A small self-supervised audio encoder (BEST-RQ), trained from scratch.
Model: norm batchnorm, depths [4, 4, 4].
Training: soap at rate 0.0029, batches of 128.
Data: trained on synthesized solo parts of chorales (CocoChorales), 39062 training examples, 21.0 epochs.
Rows from block 8 of a small self-supervised audio encoder (BEST-RQ), named by matrix and row number. Rows with one number belong to one channel. Each number is 500 + 40 x the weight over its row's rms, rounded and kept within 0 to 999. All counts start at 0. Numbers have three digits each.
Before each channel's rows are labels from the 100 clips, of 14976, where the channel reaches its highest value: "responds to" is what is common among them. Only what is clearly more common there than usual is listed. The data: synthesized solo parts of chorales (CocoChorales).
# convs0: first width-7 conv, stride 2 (model.blocks.8.convs.0.weight, 432x288x7, each kernel summed), inputs 0-143
# convs1: second width-7 conv (model.blocks.8.convs.1.weight, 432x432x7, transposed, each kernel summed), outputs 0-143

responds to: note E4; note F#4; viola
convs0.122:529468519473584588483553462505492520495446448531512513432478534488487473428549480539464470547493543400510447485509481563454500512531432479528502452484492492544503466520447537490460492549546530491523499464467497474509520468485486496536560471550550599482507465467501502489480523532488437518534454434506472481413519557501510475550461523425504489445434463461499493522505482381529429551533501530478497506463554525516532476486530480452499
convs1.122:431477526460441580424482446492516530426539517481520577480492513476525528478492537466528431488499572439502478512521473510464567474484545553593511507531467520481481502521526512503505449493534551498506501542456457458499521514510436506460492461479494448502488447464593464542480503497530510523435506513498482486535515512497537404531445472430459511509545454490506525443567494483520465516526537560482399443475475486561501480522519529522395

responds to: double bass; note A3
convs0.40:479429473454494479540576498524488495479502482423459505499467482490525544480565484464563486509479445440507490481531526453459414516477498547503440494471520596510552535431522473530493531464478492462478502521507449496500553459442527445497448516513496533556502539526540445461477551574438463563483458478520552566473510532486398479414506493476503461502502545512482505469482520485439480488502525556482503491501470457459507448572589517488488
convs1.40:453409532471446586553491425491513490497488464611517479557442540425457483523492505495499514504506517510481555435485541441493506456547400490426506480489534475487498469455533562491535527465459518439486524480515546457519482530476515480411503545512565490487493545501401505500494544471511525535474535534519530556526546443458481400526499448486534505476475469502432509504491470558483485560483475469502424479521517503559479485644542477551529

responds to: violin; note B4; note G4; note F#4
convs0.193:567549473468543543527450543468465524484542535547520478584506490466473559530446520433494523567485415565476529505453455438536553452461528605472541488494450550457437489485546504460471499520493522508542503553497518429584462466489539500485469456528541539493437485561501392546536582429485479470450531466460537444521539460530542508573527441526491545491473449548480523510517536545416499558515465436490494502476466477505500433450501511588449
convs1.193:539442508471495411472519453508587461511462445532551465503456496544476476508483500548516466505510486559480555533490456497531488502545518459497524473516560513507544462462422518441474462470511549491428525412454535517512486477519549488557522478494516492451456493473493552451514507575438472489501499587517477448437438570502500497488464492576556421535527518471470526454441456529477485510472524497563495412522461447503511545454508472442462

responds to: note C4; bassoon; note C5; note D#4
convs0.427:514524497544486583472422491482490587513570542482523443561515554478540516558473419481454480485496443516542556478529503452462524508460548520491424533445538506508461517523580460492480447551546512484543449499452502502555530520468578472499438486507479485462507501455485510550495447441521526527521491476496487505495512517477510487592380560474479490544440481482523488481571522479541482506522466451531528537499565493511494473497530493568495
convs1.427:531540537520512479518479438509519475497460427532487444480440519519452403446496505521476537505461458537510498525513464521492512434530485479468547503500530519497442512476475530498528493405470502494534511446528525514536470508420533451435440429465571495443582527544452517461480555534548446506494496583492523560399507457507433521472527529469483450549460552468446473443457461490519492479558503477479485497551483480520538451497544520475454

responds to: violin; note F#5; note G5
convs0.132:516514541579553460518479543528434570455501477385519512500520548441534422501476471444522552467533486502456471511468532472476541587493474484503469484507482472483455453550516525498554530541531412479532578500509475476484528446507492533500474484522506465491534473461486503482480490497471575559483529553463495489473529536427532446506457492512559488508518463514563459494492527445429491470504536463576558489531445465484467495522544483507523
convs1.132:489546509508447480494538472533558518496509432531466454485494454556482502471471497484498500525433503463436529440542572593447544557485531541526497501506453472571540453465521488490572505504440467477526500587486569486497519568443484499499538526485506549509543456531441477427515468538502513494593493534516488520483467541574404497489552489478449550519564495497499511605481504486511505515477429519449486557562517499453561514533465440455513

responds to: bassoon; note A3; instrument: violin; note G3
convs0.279:472462542498446587538524551511455551502531481485468523471483500482609476506547502498470473466491567462513546437486477530486458524526544498519474533534563516559467491517529522472467492505498540547508495485462543511532454516548529550526462466510471428514514472579555340541497484415511470500464494493486497532487549471506552533453557489495551506557533436545498529545460449612480513520485533527448508509438491541454456550523503531574532
convs1.279:526455497490529478488475486480527505525443559474454462512495458509473543465528472556451575544511538609546421540529558540517432468544521485474481545427525464505523469518523553410457528504482471505463481468554544463488463412452484531502517466477471530492538491492516568507493496472535479398486468485507541489538398515556472494496552507475484465467512541584483442487512450513561597468551527511484461533453452576468515560534490414531482

responds to: note D#5; note E5
convs0.389:530504514452481499574517502514501514520454508505528472466480451476433494519558521485513519577518554440482457467522503457547424482505461455476445496579514491452470506499500540505476445457533481524482479501500491490541473551491505529551532450410496505520508466462497722500520555508538558497509459521514471522456519514527493504509564485525504483431510422547533494546587544534492478518507457514540494510496527512522505454527518480504480
convs1.389:504475480437479517460551475525544491460522503440533462541538472544525529508517483501560493472600423587498477473497441510579568458516579518437585516495394467484430515472495497499496515459519519405511490542452510472484435494463452479468494436490494513513528511531463469482443584497413510481510468507486541503507535410518474501590412532534558515442544557524512560514585504534492517559437463484483578511469465446544537539501506507442466

responds to: note E4; note D#4
convs0.413:515467528440524578483450538508489505508511484538498479474484487476564476497491541569553495490531532431515490489450455481541518463549493492455515524465527472479503484486511507466474562542555478514459530464514552477542531539514559518486496578469522507490522479505531464450519515469518476514560339456568506416504512446449509481503557495583580526483545485459482521507471496451480413470412516508555495551483600514539455497497551504436565
convs1.413:483426486496437412473462567504487463542499494469508520499477507474515457460533487470489524469522525560538494530492523521537449457497486491527384536532595582494456530547563468494448541497481490537531550445478559463583558471492440552477490477454503522446555489534458494484519447494520512528495514496550466524492441572556457440540536573537424446587470505503581445551496452481563493495516517477515462438505443586505462531535534504483512

responds to: clarinet; note D#4; note F4; note F#4
convs0.428:485496486458456570480526544495458475527520489567527440548511519424453511505475533462513533554451502571538490514475531498524478464473498540452572443495494491503492520509471486435504541516522434492452482495428516490501545451455483421480602493584589532612499522451496450502520450439524458444447474514494514534504507513544501509508540519496451512510490488523536505480442556548502459476509574441446404476457484516432475494480460525459488
convs1.428:556534520433499516546497564535533424440485464571501491496493509474499508485516448524501583478529484531518518522440465484463425513623407420499464485509509524502484465506550448549514445503475448490472473422502513484460524456497450482574452484544575531429508522473507467513489546472453394530542557486476557509449513483493519471483467498482543501494501488515568489460450495536509580495476550493537464462523509491472473480518556492492515

responds to: note D#5; trumpet; note C#5; note F5
convs0.85:542551439457538529522534531439475513483514492516468431463476527462448523537515511489462490500497491527547460482506529460484499540440428521507431521486432508528488496469416506499487473486542559452471468528501523490510515582536394520555445500578462578511492525467484557448447536432496486499462548484462459459456510428495421471510495463470451465545491471509431522440482557524546449430472473396406524554435516520458538427453517531483510
convs1.85:471467445528521506520502466457485525414463471470574532480583528514508456565554471481511540526543477481487535505550501477507537552491479501458594447498470457393522462465467456477493511509547507603500517436415435542537521508544535570466506525494508535537500476531567576556516541611509494536491543532471460491480460502488474441468522537558560472541507541449472551476541530534525443501473525465570484474484501523490425478480495506469463

responds to: trombone; oboe; note E5
convs0.317:532495455548459452563455483535511488617453482491496569471491522539452480536499494448465472426414518501490477555478490488555483499528488471510475516519535539497506527433488523443550554486522513476473550539479460448514567470476476463459467487490527430506478426518525493491586446532526465422490512497509458511515544514498528545383461529471382521436578460511484476531457489481536499549592599496438517532492481481524476426559499427469528
convs1.317:508495486519466527457438506534465500493521457516448481469504511472515528483486496494430463518469600488491536466558445510476506536574489500464572536500513439549503495595471469536515447529486449545513471495565430465493481439481543446558561464448451492540524517469516528453512438496472496544517546537531497540517428549435432530450490383441625517433507431541480446459495485495466463520478571441493577482394544483544586552478472529524557

responds to: flute; note E5; note D#5
convs0.138:447522501524539449547535511460521506503453425617539421491531479517461552531501537529463555514486510540490473474523486516495481487489433472461491449542555509490482511488447551543478473481503453530522495531530519598508449559408473502456540525557401528381477513436495475530520511532523478467480396481508514417546490559435457584516559511540483494518481469404514462504515603514479463517438458454534414432502479552473523432496583509516517
convs1.138:488426430472543532485448458499530484432517517446522447527553558496482495483464518469551504451572502565494452485437509506563537495520524536480529471548485469475458544463536499531493491553521554452497542515460482495568539529503449494465463496444511475504456510479482505481447582575497493542494511466449568489524534453470538435521418528555467479497580491471507483415520464526524464487448488475600479470462496456532480514502520472461483

responds to: clarinet; note D4; note D#4; note C#4
convs0.177:461507554502488466542574442501570505474471464471484443511533497519460560502503507513508498459495522519424557434514486448509416485526588478436463448497534573513552454497516536539536447511454450476499507485484463447554530488478474484482508477546527468537504515476504556456477448516551517509492496513482457521450499432521474545454530442565519457493509473506574543477521506468552512437570541517503526482469485531471481512489534473531546
convs1.177:531558544467529514557525526504538463476470496479469461480549488483497533458529482523518606495474554532546503484471486586497449540517466564428459539531460531518534499495457550526515615446526482478522500530575480478512467570495520495485535508563525442481532548441508520556540547511459525469564461461502470497518532517421504430545526514477485502517486454526556509528490464489493495554503440479487514528522460436495540482503445510450466

responds to: note C4; bassoon
convs0.416:504540474492517486402428531489479496466516455510524535507557561463564506531515505458587472520492496469442488451496525518540404451495596544547508507461510524560498476545428471487528480512447522479539497432529465474512439461458495432507480491538500472515513510447452391491551513514484520526543591489555462525528508513466455477568452560534436468481562494488518524482438526480487427496508535496535434475443474457456499472555546494559532
convs1.416:548595553517512488509544483477557477526504492601494468519484527527455529523515498460514495529503486459480530456462544528454483505473460428523532487568524476507501498540522576473508528477523574517459522466531513531444460537468594462441527585502491537485501462562526587476480504481451465557506513515443470570486570536556504522446481483444492432456468479486569455479556489534534523479486518560472438543561483465449521512580506490476475

responds to: violin; note C5
convs0.127:523527481491592484432475532481491522448499414626565486537554498540529459522552478508487609476533523515486511600468419488499526522544540608559542452465455486558491514516498555557506484460484493518468513490491463515523536424453513455505554439523566492560523495524418517505493502519436490467538519499552546480461491512487464576466548473500497525429548408514455479458555516446498458491496482496483382513508495451509533463503520461460523
convs1.127:476512594485547479454500527519488485507519551581475487476419455484511510460500556464441471432518525514473477483505538534527434484502547557518523509495497484499499521516514532586567544513544515445515520573495573442492477503454536529492460528518535454492461493524565557456567497503509481609482512518482530504485489500481447455499468521461469482443470517520585479535468451512473527527454471457547413534525462524421500554487478454544526

responds to: note C4; note D4; note C#4; bassoon
convs0.314:579614529477482492457484470457507470542535514532538517541521495430476497585526490486588477569493483571473481540546514495541528522399470478476426492461542555534470504513467453541525491487520461501461509514505499486520495594449468502523435542556468547501521521442477486497541534507551486532571601526462511539584537545433476487553431542492409521485486506495485507479484517494511471560476427460518460549518559473551469571523522530592495
convs1.314:540458569656519449517570503537455519529477484558529468511481531502491449458470531519444490427461561473425509545444503456477485509478513556520514549476568444430468518511496448537542522438523562550438526463473478523541556598471558440427528517522550498437463509513475535475569461542504508495424551515475450481517493520467446505432484458499547468514516480518476404475448462507493482528526484500540513554500495485408462484510505480491544

responds to: note E4; note F4; note D#4; viola
convs0.15:480440487467498493498527516500600442398492490520469509467518506530544454473551485501432503484455482470518492478473507437582465506506429459454508441539487533531477485449505575502512541519511535496563461450511500507466513484517521431490402508485533540469489571481422487460498556557506523492526505475482470457517457476471495446497512548515539527497472504504440464486515504447458506472462456441475562477416552484545544486470466458425464
convs1.15:466491528474523553441548506412496470511534560524475508494457486501503508438534497518478508491521551454456566473560465491489502511458466503504463410579500493495547479509548530480504498442585544527542481514471505502498488475584490536539450485502475497531424418575543513486522474460557571483485431548508467465509419596514513449489479550559520445571493467529457560510488422441558403403445553437516421455563493528447563515422462570537448

responds to: violin; note D#5
convs0.78:467556553499446518455484465468529490491445436539574505511587443460500461534491494456477541496478481540543524509519485513493511526528540486487499498528516498468488500521495505486505366413465455536463470525547577473504447505488515508502556503466497518451513500421501489494463537499491447464469513504513564458504508527492464543531533428487521517485549432410469469511619491571560424555459484501554511529556502486510508497498454532478514
convs1.78:544525533521528487541554527584511516469522486473502539447506519488461488490477492542483476467542484525496468475512473505509515493527636522488561576480582507509440476592486505492486530544540490407481537530450455519505489556551466469550491485445550488492488508475590477513508498461480514559434476545458557456479476524473502438449418493488551457511520489479469484453477511513477536516475520563541529474476478503501459455457576424478529

responds to: note E4; trombone
convs0.162:532522497416478524451421567507351470517447462447481481478442507482508557440464492517531546438473535501545416475618464490506508556475513449531491437512510493539474523441445454460547485504507483487547484473510488544436511500473522487483520481569520544483538541448500477524494494528465456468455572478548477494489510501515430510483451458495472479507523477432544471525423473522524408449451491486510451503472517474478452499544452536614514
convs1.162:508508496503466519459466496510531540458546484545551552457501507530489518551582547514539473474486458485532461586432515499443571541516493451544488515545537527504466512596517506426450486498515421593483513449535401525521490522589487525441519433483427594515549487544504527581479525438441523467475609502497458487502537587503589471475485467597465466586523516541500499469560496501478506500525535507521446515474462551587482519525531563465449

responds to: note C5; flute; violin; note D5
convs0.342:492524477564557526551582530486439554510548392472534415472478509538506517472533472550531501491481473547458525472513503513449542525505411548510487497472362505501496509500487489565501551457575456470540534455440484487467552522488500526493401500487475496460545488475455564480536489508468513553506482500451526551462500476501507572565566437514532521490514475531538392512496433487532566430469494467491521496466504496475475473442524473539483
convs1.342:437520531476486476499454477510494519465484458518479524504582481491489474489502488475537529552556517481469531503535586528492506514477455577467528505506452474471577496556517532523552517453460483508547539532474542494491496496494515573531564543491553507570550566500514558452590589574491509527584480522496505567463510516510477461530498525491511510492591483464545563562489498451536524565493443507513465606553507494408472485564433505523469

responds to: bassoon; note C4; note A#3; note G3
convs0.352:514444478486475504544534605498535467522482499558480486510518500531526575486473524563501554569516556519527507571443455545476474481517496577497509513528454480467520532500557507461519508466458563441486464492531510517508535513500504416389519437510540504450459549481529397495530425450527476498509497429482511395540542431505526526522514561562480555487533500516523438485537508512538501505484494499440511482398454531515502479529461490512461
convs1.352:525487436421452499468535532518493515495502435483499518525489515457424508475471459477590410478461490543447507456497439433480440495473492455585557532476522528532580400516474480494512460512537501453479459499476446494453439420482496467579433555500568544472487489486493469472498480515467476529503471580515557531444497448566550551553476480473530499470513499528548524457427460490481477487498473454573504455523488476551508516493548477500518

responds to: violin; note C5; note C#5; note D5
convs0.295:508497497433521510532625418468516538521466510509506478481413500532497399471489535571560531450508526528455498542449510493436553509508516515513418482490473480491459522478533552559458500486421496550538456529424489506522496487535514494519477505476462524480512560500422558445457519495485412548430410448486438452484487488449505580437551485523502460565501491511470503478504517524474457475520389482492482453561496505525538530505492449467576
convs1.295:531458571428586496529466578444468506424489510580463555479492424437515509455587488506554489441538527509499458581460568518528465503471552544553458532517463559531527506472493522534511572523571445468516547517509598518477518545467443441476465524575584451496516541473535498495580566489576516515513465394496534529528545415459482453578467549486435548489530542504603495474512525502477504542593470505514474551514499474464498494511491535481480

responds to: flute; note F#4; viola
convs0.327:525509412506503469477423490521569496521485509463469499474478518434525492597515500523479452528511524465506479550504527469552466483460453661522480487488546491468491467534515473495548455551431476482478532532480495561487513473418491447504570467517465443514495417488464480497526545537466533475520486564520482512524519492459504453475542545557503455460499536488458574477479503549456523509533480499428431524469495521531507469525527467466457
convs1.327:484525413445456526490530522490529513596514477520491487455497503450451479501524470408542472552493439499476497438537537473469482491573510455529529442443576504502474492541541465594539512515533531492449466521432466470495536404519534512554483518419460563513486442527482498444444426490426496572446478520494442444466508453502466585418481506455517567495566485507524456486461484520541567487487431474513538484387517511507499478481532480488531

responds to: bassoon
convs0.235:466470573470519559537422616507530566502442470504481462471530414496524485563476447474497504488552456507532446511463496538457446505500459486480510489541528528507448507477559507507506478457570503517494511450548546481489473504526575472502532502482479529449490514534538485452531517486527558494537628466576527528568495453479475489549479487496506521487491515466564456469457536483483464511474521504462468473553471459490500516535494452452449
convs1.235:502472523489481514426489543498446507512485531454444463491475419582375427525472516510528482515446524520508484470495525532476521444484540442512506502505492497569513485516490508460513489529480493502496559500457523472513466487458479478508505470487508546452489499526437498379477431497541543459472529505524527512443502486498579519498459448493444515523502500510509519467495417530465509436444506450544482484467487590583519456600536492563515

responds to: violin; note D#5; note F5
convs0.303:497507489491479524498547550528471524471515423530563441518543577534554471480509505515509538482561516435502551528521467456531435539523501545538503510458502485455473452505541536523487532469475497455470521476489548515516509448481432511470478507545517464448475483513523397478534408490452451523552537462480519592449451545442566614527581494470494445489566472475531452548518471523511547525493472570460411493534532547468474433556495495430496
convs1.303:506448478501527542519435551435457477456500534497497559539460490498509552551532477429479513500551509479474474479545576473477469509469469552475576448475503426500485542504512529465514504545489469544471469560511510470474514453550528560488464515495535517478572541464483528515544541435509431479478528486455527483473469491571470488577489456436434513453488517583588543474463476460522535455482488473532454482506479498486473461544444484534503

responds to: note C5; violin; saxophone
convs0.9:496523510488585543446517527474428528537456528419480535443511523429460507532485474530558523549449529556509433477485443466505531540503519484530400502495487393514458464506481537547498515497500481582517553529531456540506505476508486492493591584510451518514471517428459539507412553531557466564496489519445428482551542501506437509442451498504473475442493432521414461443496553501560472471504416454539497498523494502491494505480498529446561
convs1.9:525502589516552479448488476439458497538495542471518468533504474518508474545523592455459470479424540513535513525448501584468552607469572572494471594501484536487534423498499542553486511510587522515594488520525531574566529523470533460435551515511466474519541478467525514560542426509479557459534573452502501471497492439437495470568514440553495494566568486463481533519496531526508455516592578536501465567522556481545445476562487523435497

responds to: trombone; note F4; note D#4; note F#4
convs0.47:459554491544513482449448428565485523466506511540495505515544617503440537472512500470508467514437496467521536481529500522531465553556585532543471470518449480542506526493540521405517531467419494437519477458499494440505574579525504510461477481401491472509489441499541490514453468478505454475515472449495542535507510498522514472535476495510530464482410447510477471516447468510509571523623453558565473514541524468544468446497488402427542
convs1.47:563552531543408548506462482546553468450511459471521499518492464500516501457453457507441506505445475518518614531490445528485529465512569543511533517544512523572451513463437488398557520455502461528560503478573438424500450503506497517534525414478459478502487566525518437493474483471492484552484488518550513540474460526480479464484503476494516524535414496569495592521468523489441446539548592526470504458448466499509541483432474449491523

responds to: double bass; note F#3
convs0.92:516492468475559538500497540540486509463460428473500506462475499575459508496503436495519544509446530512440484479534514468519471467487506485548450462520512569467549540487494454478481593471534490487457559518516424460535466549555478546490411524467470457479506468575541541485554465479567483483509499523449521496578467511458508448466498465495500583493489527446517475478432513443535511471555611503434551497535480474514497454485514455499503
convs1.92:510500508517525522447485511503535472469503503507426491482536512454500493524481522481512520499486557459526518512548477496458572455562485540451489558592481473513563483504508521482493438541496590529562506479527484523567441440456476480503570463480522486512518510516521545544499470519484531483546544525501554565522447484466533467458461437495497457535512484494428535507490488508470442569440600579527517451445517464526554569575588517506500

responds to: trombone; note F4; note E4
convs0.55:479493501426512458480431505537469518540472441383474531477416580453525523454483562476565487505468504454514446507467558504464503505481547450481468441560465577528478457435523481486508469467536496515484486486523455481477518483454544522469487499530483480510507498505481491475517487519571470497447522525511523536478512509476524502454441507486466515407517477488482500531463496430524510542607458516511518452495554467531468432444514493410483
convs1.55:558468579460526579475553455451525476510460522542436467451576522514518506528544565496525436589438608456506465480484452498455612507480531424498534518536467530604576510432477563443556467530565483521510495563528461498491418556505531459560556498492412474554495472549509449479462464477476579484531535523551470561499510473496546556532561382469514513479521497558519521501504493525487465475497561490449525543511485512567528526560534556479527

responds to: note C4; bassoon; clarinet; note A#3
convs0.399:466584508510434462461559522485494512451527512545531471500489482489508522528519484485549501498510564515472510531520482432615549409475547427458503485491531491482499537548493583503557486486569558450532453514519443570568535522529465392482479468599417446559458603483455481484556455508468526442432468510498455537563504569507477462442516525506534457482445470522508508529476498592498469482501517511498527552566447522469555549492499465497543
convs1.399:579501520459601448524532539501442476516495533436526529505533540473546580514483509455430593473564495495454462495489478500506452525452520474505487487557479511488487587469539405559512526510486556497535545545556413576512535477489474472507494541467535526412536480509502526552518545504519443487512457471467520485472501485498535437440479490518485482492503549538488462463516544484472536471416522560534482522503534514518529536485559479507567

responds to: bassoon; note A#3; note G#3
convs0.108:534495517499566563575504590544456424509528452497528435436469469482491482549439535514461484508518449517486475524465501480486516528494462538498539474487504536494472514522456494479518505506529519533551512479462538453508491483500519514550532521510504555531494465443513460511539504472488480445459534489490449423461455462476542520507555471436508625486486516487523522556474518486490421456500528485446511498521514498365486474494451493483491
convs1.108:486418488490510491450502526522469471505527497468458460459530492571436466481447523571534548547526530575572529556477477488482486541426524472474528522508526505493525435545513455510569442497485422475525533431491534489462443539417486493564508483542535510467446528412458464436468545551526480514546491579559556469478488461523492518463511494482514550493513565489475445487445485467533510536485481498561565560531443580498493512519542501490467

responds to: note C4; clarinet; note G4; note F4
convs0.189:508468510497498490467442521488546537507527498547482563513571438462555456541468469467537483472506542551479536527478519544513452480469537480479497541520498520516530489494511535433560550493476529462490558511523514491521461460491460454474519428441484469487503408460511393466495483525535529548491434490504524478578531451506489497519559536520495538523439491533498571568494484530493518479570540553482468512454569468568469488527555442480526
convs1.189:569548461465452499548470452530464485531441483539512452578519474494469477522445446528469510568437545539469414453548485488500425508559462450519523530460523516500555509376479550472476512489497489484532516484518485483510477436453492487518531541440483518480451447538517530399526549544550491533523466546632452510533477479493403512518634523504482504456527478533437430480490471455492503478491450488516520480487539490499548548527467525532488

responds to: violin; note C5; note D5; clarinet
convs0.126:523455515448505539499491464509484474515465556480486536549440510555534505516441535510566429472533435526488435539458478536467443525504535488506507566431431502515511507508494471437511510559456501510515421528518534477498491558415528496503544517515517562540419432474426518485510552474498478534503435489488464475505592414520526498496457508461447482492447513464455468498509487510493431518520511490516553559483511494448448476494508485437537
convs1.126:559568498466456478513463463512502496527461554494536547506520470518572480490503532489504470472523477458560546496553449469551433473531502479571482535416517565513420503466432455497437488491530478495498511488477470486525503436427484520540424436526512487493495540533570480466464457490494471524473575589541525499436560459510460580485484504497586505507507525432432496521514467503491484472537473581477532501517536509435500533415456489487422

responds to: bassoon; note D#4; note A#3; instrument: cello
convs0.201:470509482478411491529455485412526506608467490523441519486489449515474472483487506467539513507518527481525507520481464455499436532465523451482497535440540491544504553443447556446527539430502572528419459474517457511531481513532467430450560411543452509500491557449528482451511489580550485448507590507540489488509530432485469555406472472516488499476597536429551528504477445528478514543572516482499477493445463542488512468472524445461533
convs1.201:549459537501462485564545595541447531448531560528520561526483502449580579494473500470473463497483627462470460490569500479422419523455498504498546536484488530517472450479525408431500486526488475537480473402533434464523529524596513502475496538561507549439482485532486469554551493483447474526529517529496458509521504541568450548502495437472503464463536491510511478528573431528493502496506491451480553475512485515504515554447440498497443

responds to: bassoon; trumpet; note D5
convs0.362:506517488453550392439546474535514489493528447485460479435483580514464535519517512477544491492488562422466488462576517480521516522438610459509437501471519525581496496481496512515506467518588569486496496443493453540537515477517472499513467473494419481514515527413513430534431475561512536546426514523476533460481546491497447474436569473444564533500504485466510559530464468551534499472579542497450451488475408445487462452605548485498552
convs1.362:464535489510454498531517511527526485540471538454530506498565432527518588453483506486455569517548536463450538544547486489504440568530534546494539445512446509500490565439499405487516500472439427642572510486560445499447551466477498475486511520540504492473476487498442477482487442523539499527511422492502494536545509502507461461520535510415512528476444487461469489512487474518535529528448476535523504524459493592463592550510495448495498

responds to: bassoon; note A#3
convs0.431:534457489506510526478474532469500484608517497539514465516516491509455462490476542550501517516529465480559492468482490491430541509463517493589526582473580504546462435500458580513504515549523574548542537492497483445506497462554461494523486516531480438453520480418512400497489553489543438439586462478467538478507527537535459518496441560544505421478496506528538429603433471546471504505513578518485442517439533524503523523518512457500598
convs1.431:471543480521499461509466545466460400507565511491550524489423483519472546537479477521492567517448478536543545453498518405453505516464483501551533456455514491479460484470484523542476436517448558520538512436513487497472492563440446486492451551542441456432497503450485441494558489523486405590557585518436526535572540502544444538542511469531503449510528510583500471508503492430604460508525515494601443535475534498492497480483432470476517

responds to: trombone; note C4; note A#3; bassoon
convs0.206:462562508458528460503548478579518483414464482535525457485501531541436466453539502544572481461443515478511504481462496455642502558488542525507404521576518514475440506494534570461459506442537522499462477428512518498513533480464510561525486531515518544525535483546505543488520496476504584553513449424539482456442538494529517574494489411522508499488476544487481486505516505510555476454430458491530518545522456475553480459515537481466591
convs1.206:485554484492484527547454526581499475406472532490572521523558496505519490546475483489470511492555522573454520585438499531557516527509499503520484563482570570488532547513449482468471552425519503530517543431498481467582518486534467559448543489447481448530504629480498566581581523512418539469471585455423488491463539606480521435542525541580523448486508483455520540544550514524508493552461619485485514514464450458530506483526479479477510

responds to: note C5; violin; note D5
convs0.202:514457431492509476515478470498537495532468469546501485434486509527525467507453487497510453494528408529503421545436567431435481522505416507469470542468493535484494551465566511419552522534519471518444493541484560492535514479540491487520498531490550477560509451535517542489546506410572507502456547504516517483526473442595544462493472550470508464509452570491491524516563529491427509479566572459511496470490497438463521573482452453497489
convs1.202:483491445514454478425479479533457449551501521473461481410491471611469454583464535496499442508491495529522468492563536474543497541580527452533473464502480518466437507466486408540505485534450429441527497520436559437492476457495491506522516556485495530501448516428509504435568466528541467489570428443529503559490586507516442554548482452501468518443540559508472535513531492441570482464419464507501591493499529493555512489524505431488576

responds to: note D#5
convs0.244:489640538532527461462464518505443523503477530477477531478496610471511500499484540479453516497470448486472450517557525470562487550465528517555487479512512527501434470486433461440564529471490485490541512465521491482496515484482460587509473507621460528487548428462476508443510463517534518550490500475478483461483433526534447512494447459471512503487498447413495485516507580458502450559564453543529466518453478487500537465498429516458483
convs1.244:562420517498476528555527459513517489464501498479474444514547570459471451542412539470466463611506473453493524545466498593513587558498557479437594570460560481505538460518474497432535465439500406587492464454483420499507487513514491520507510512432454520499497499506545462518474496488514539553460540606488494447502479540543445492482523469509484480511485501474436453491515514521437490527463551519488519479496475503512427553488499449450515

responds to: trombone; note D4; note C#4; note E4
convs0.216:478536555461482580506497524511519535474491439535431434548476531562524513529533502470418476454514568504464558539502518512585445510487557451485553472500535518373506504516491432491510478505476526444500429457542526494515470542463551458522463510451421502466428428491449538520428519548443510525419521500463464475417497516459494496550554431511507474491470536461523556510545479569524484564507452533515535437497520486541452500554460481569519
convs1.216:481443489483495461464521502506579506507425508527541513524502491495542511506544519470467565487481520546496569501526500517493425461484482479429572456401449444462506468442523539460449488523471467500449457570495442460436491499474499578546505463508454458464500531497522475518453507556505513440503454534562528416408464458464508478438500569501527465460512571477411501450452542556489535497443475441484414527521469565457549545480483483480415

responds to: note E4
convs0.50:499485512509447503536502447505512519409463401546568486495497447524555480560535441568521537436533511452546465472615449449468475497505458442546497432435511509514474478498478528542472488520509469556519505464466490478516486489487487526506486517486543477445546590556487529472465494518502522510500573502493437525506522467472526548546480469418492480421534439438515501491486505382548457470487507491503510450480510533451546465491481506481508
convs1.50:471491485504508517404493499497521471490519530476459511487452458537505487524502550500471482501455549508546446492451506563443552508498511537445501508560526449513516492514510599574496497505519458482498492518501480483545471523554445467424565501487439533470503507496507492507471497483502551509478562518457520465507527533440503437437485517523413436617544495492533507468558428519525486518502536490481464466447458549566436478561596540484531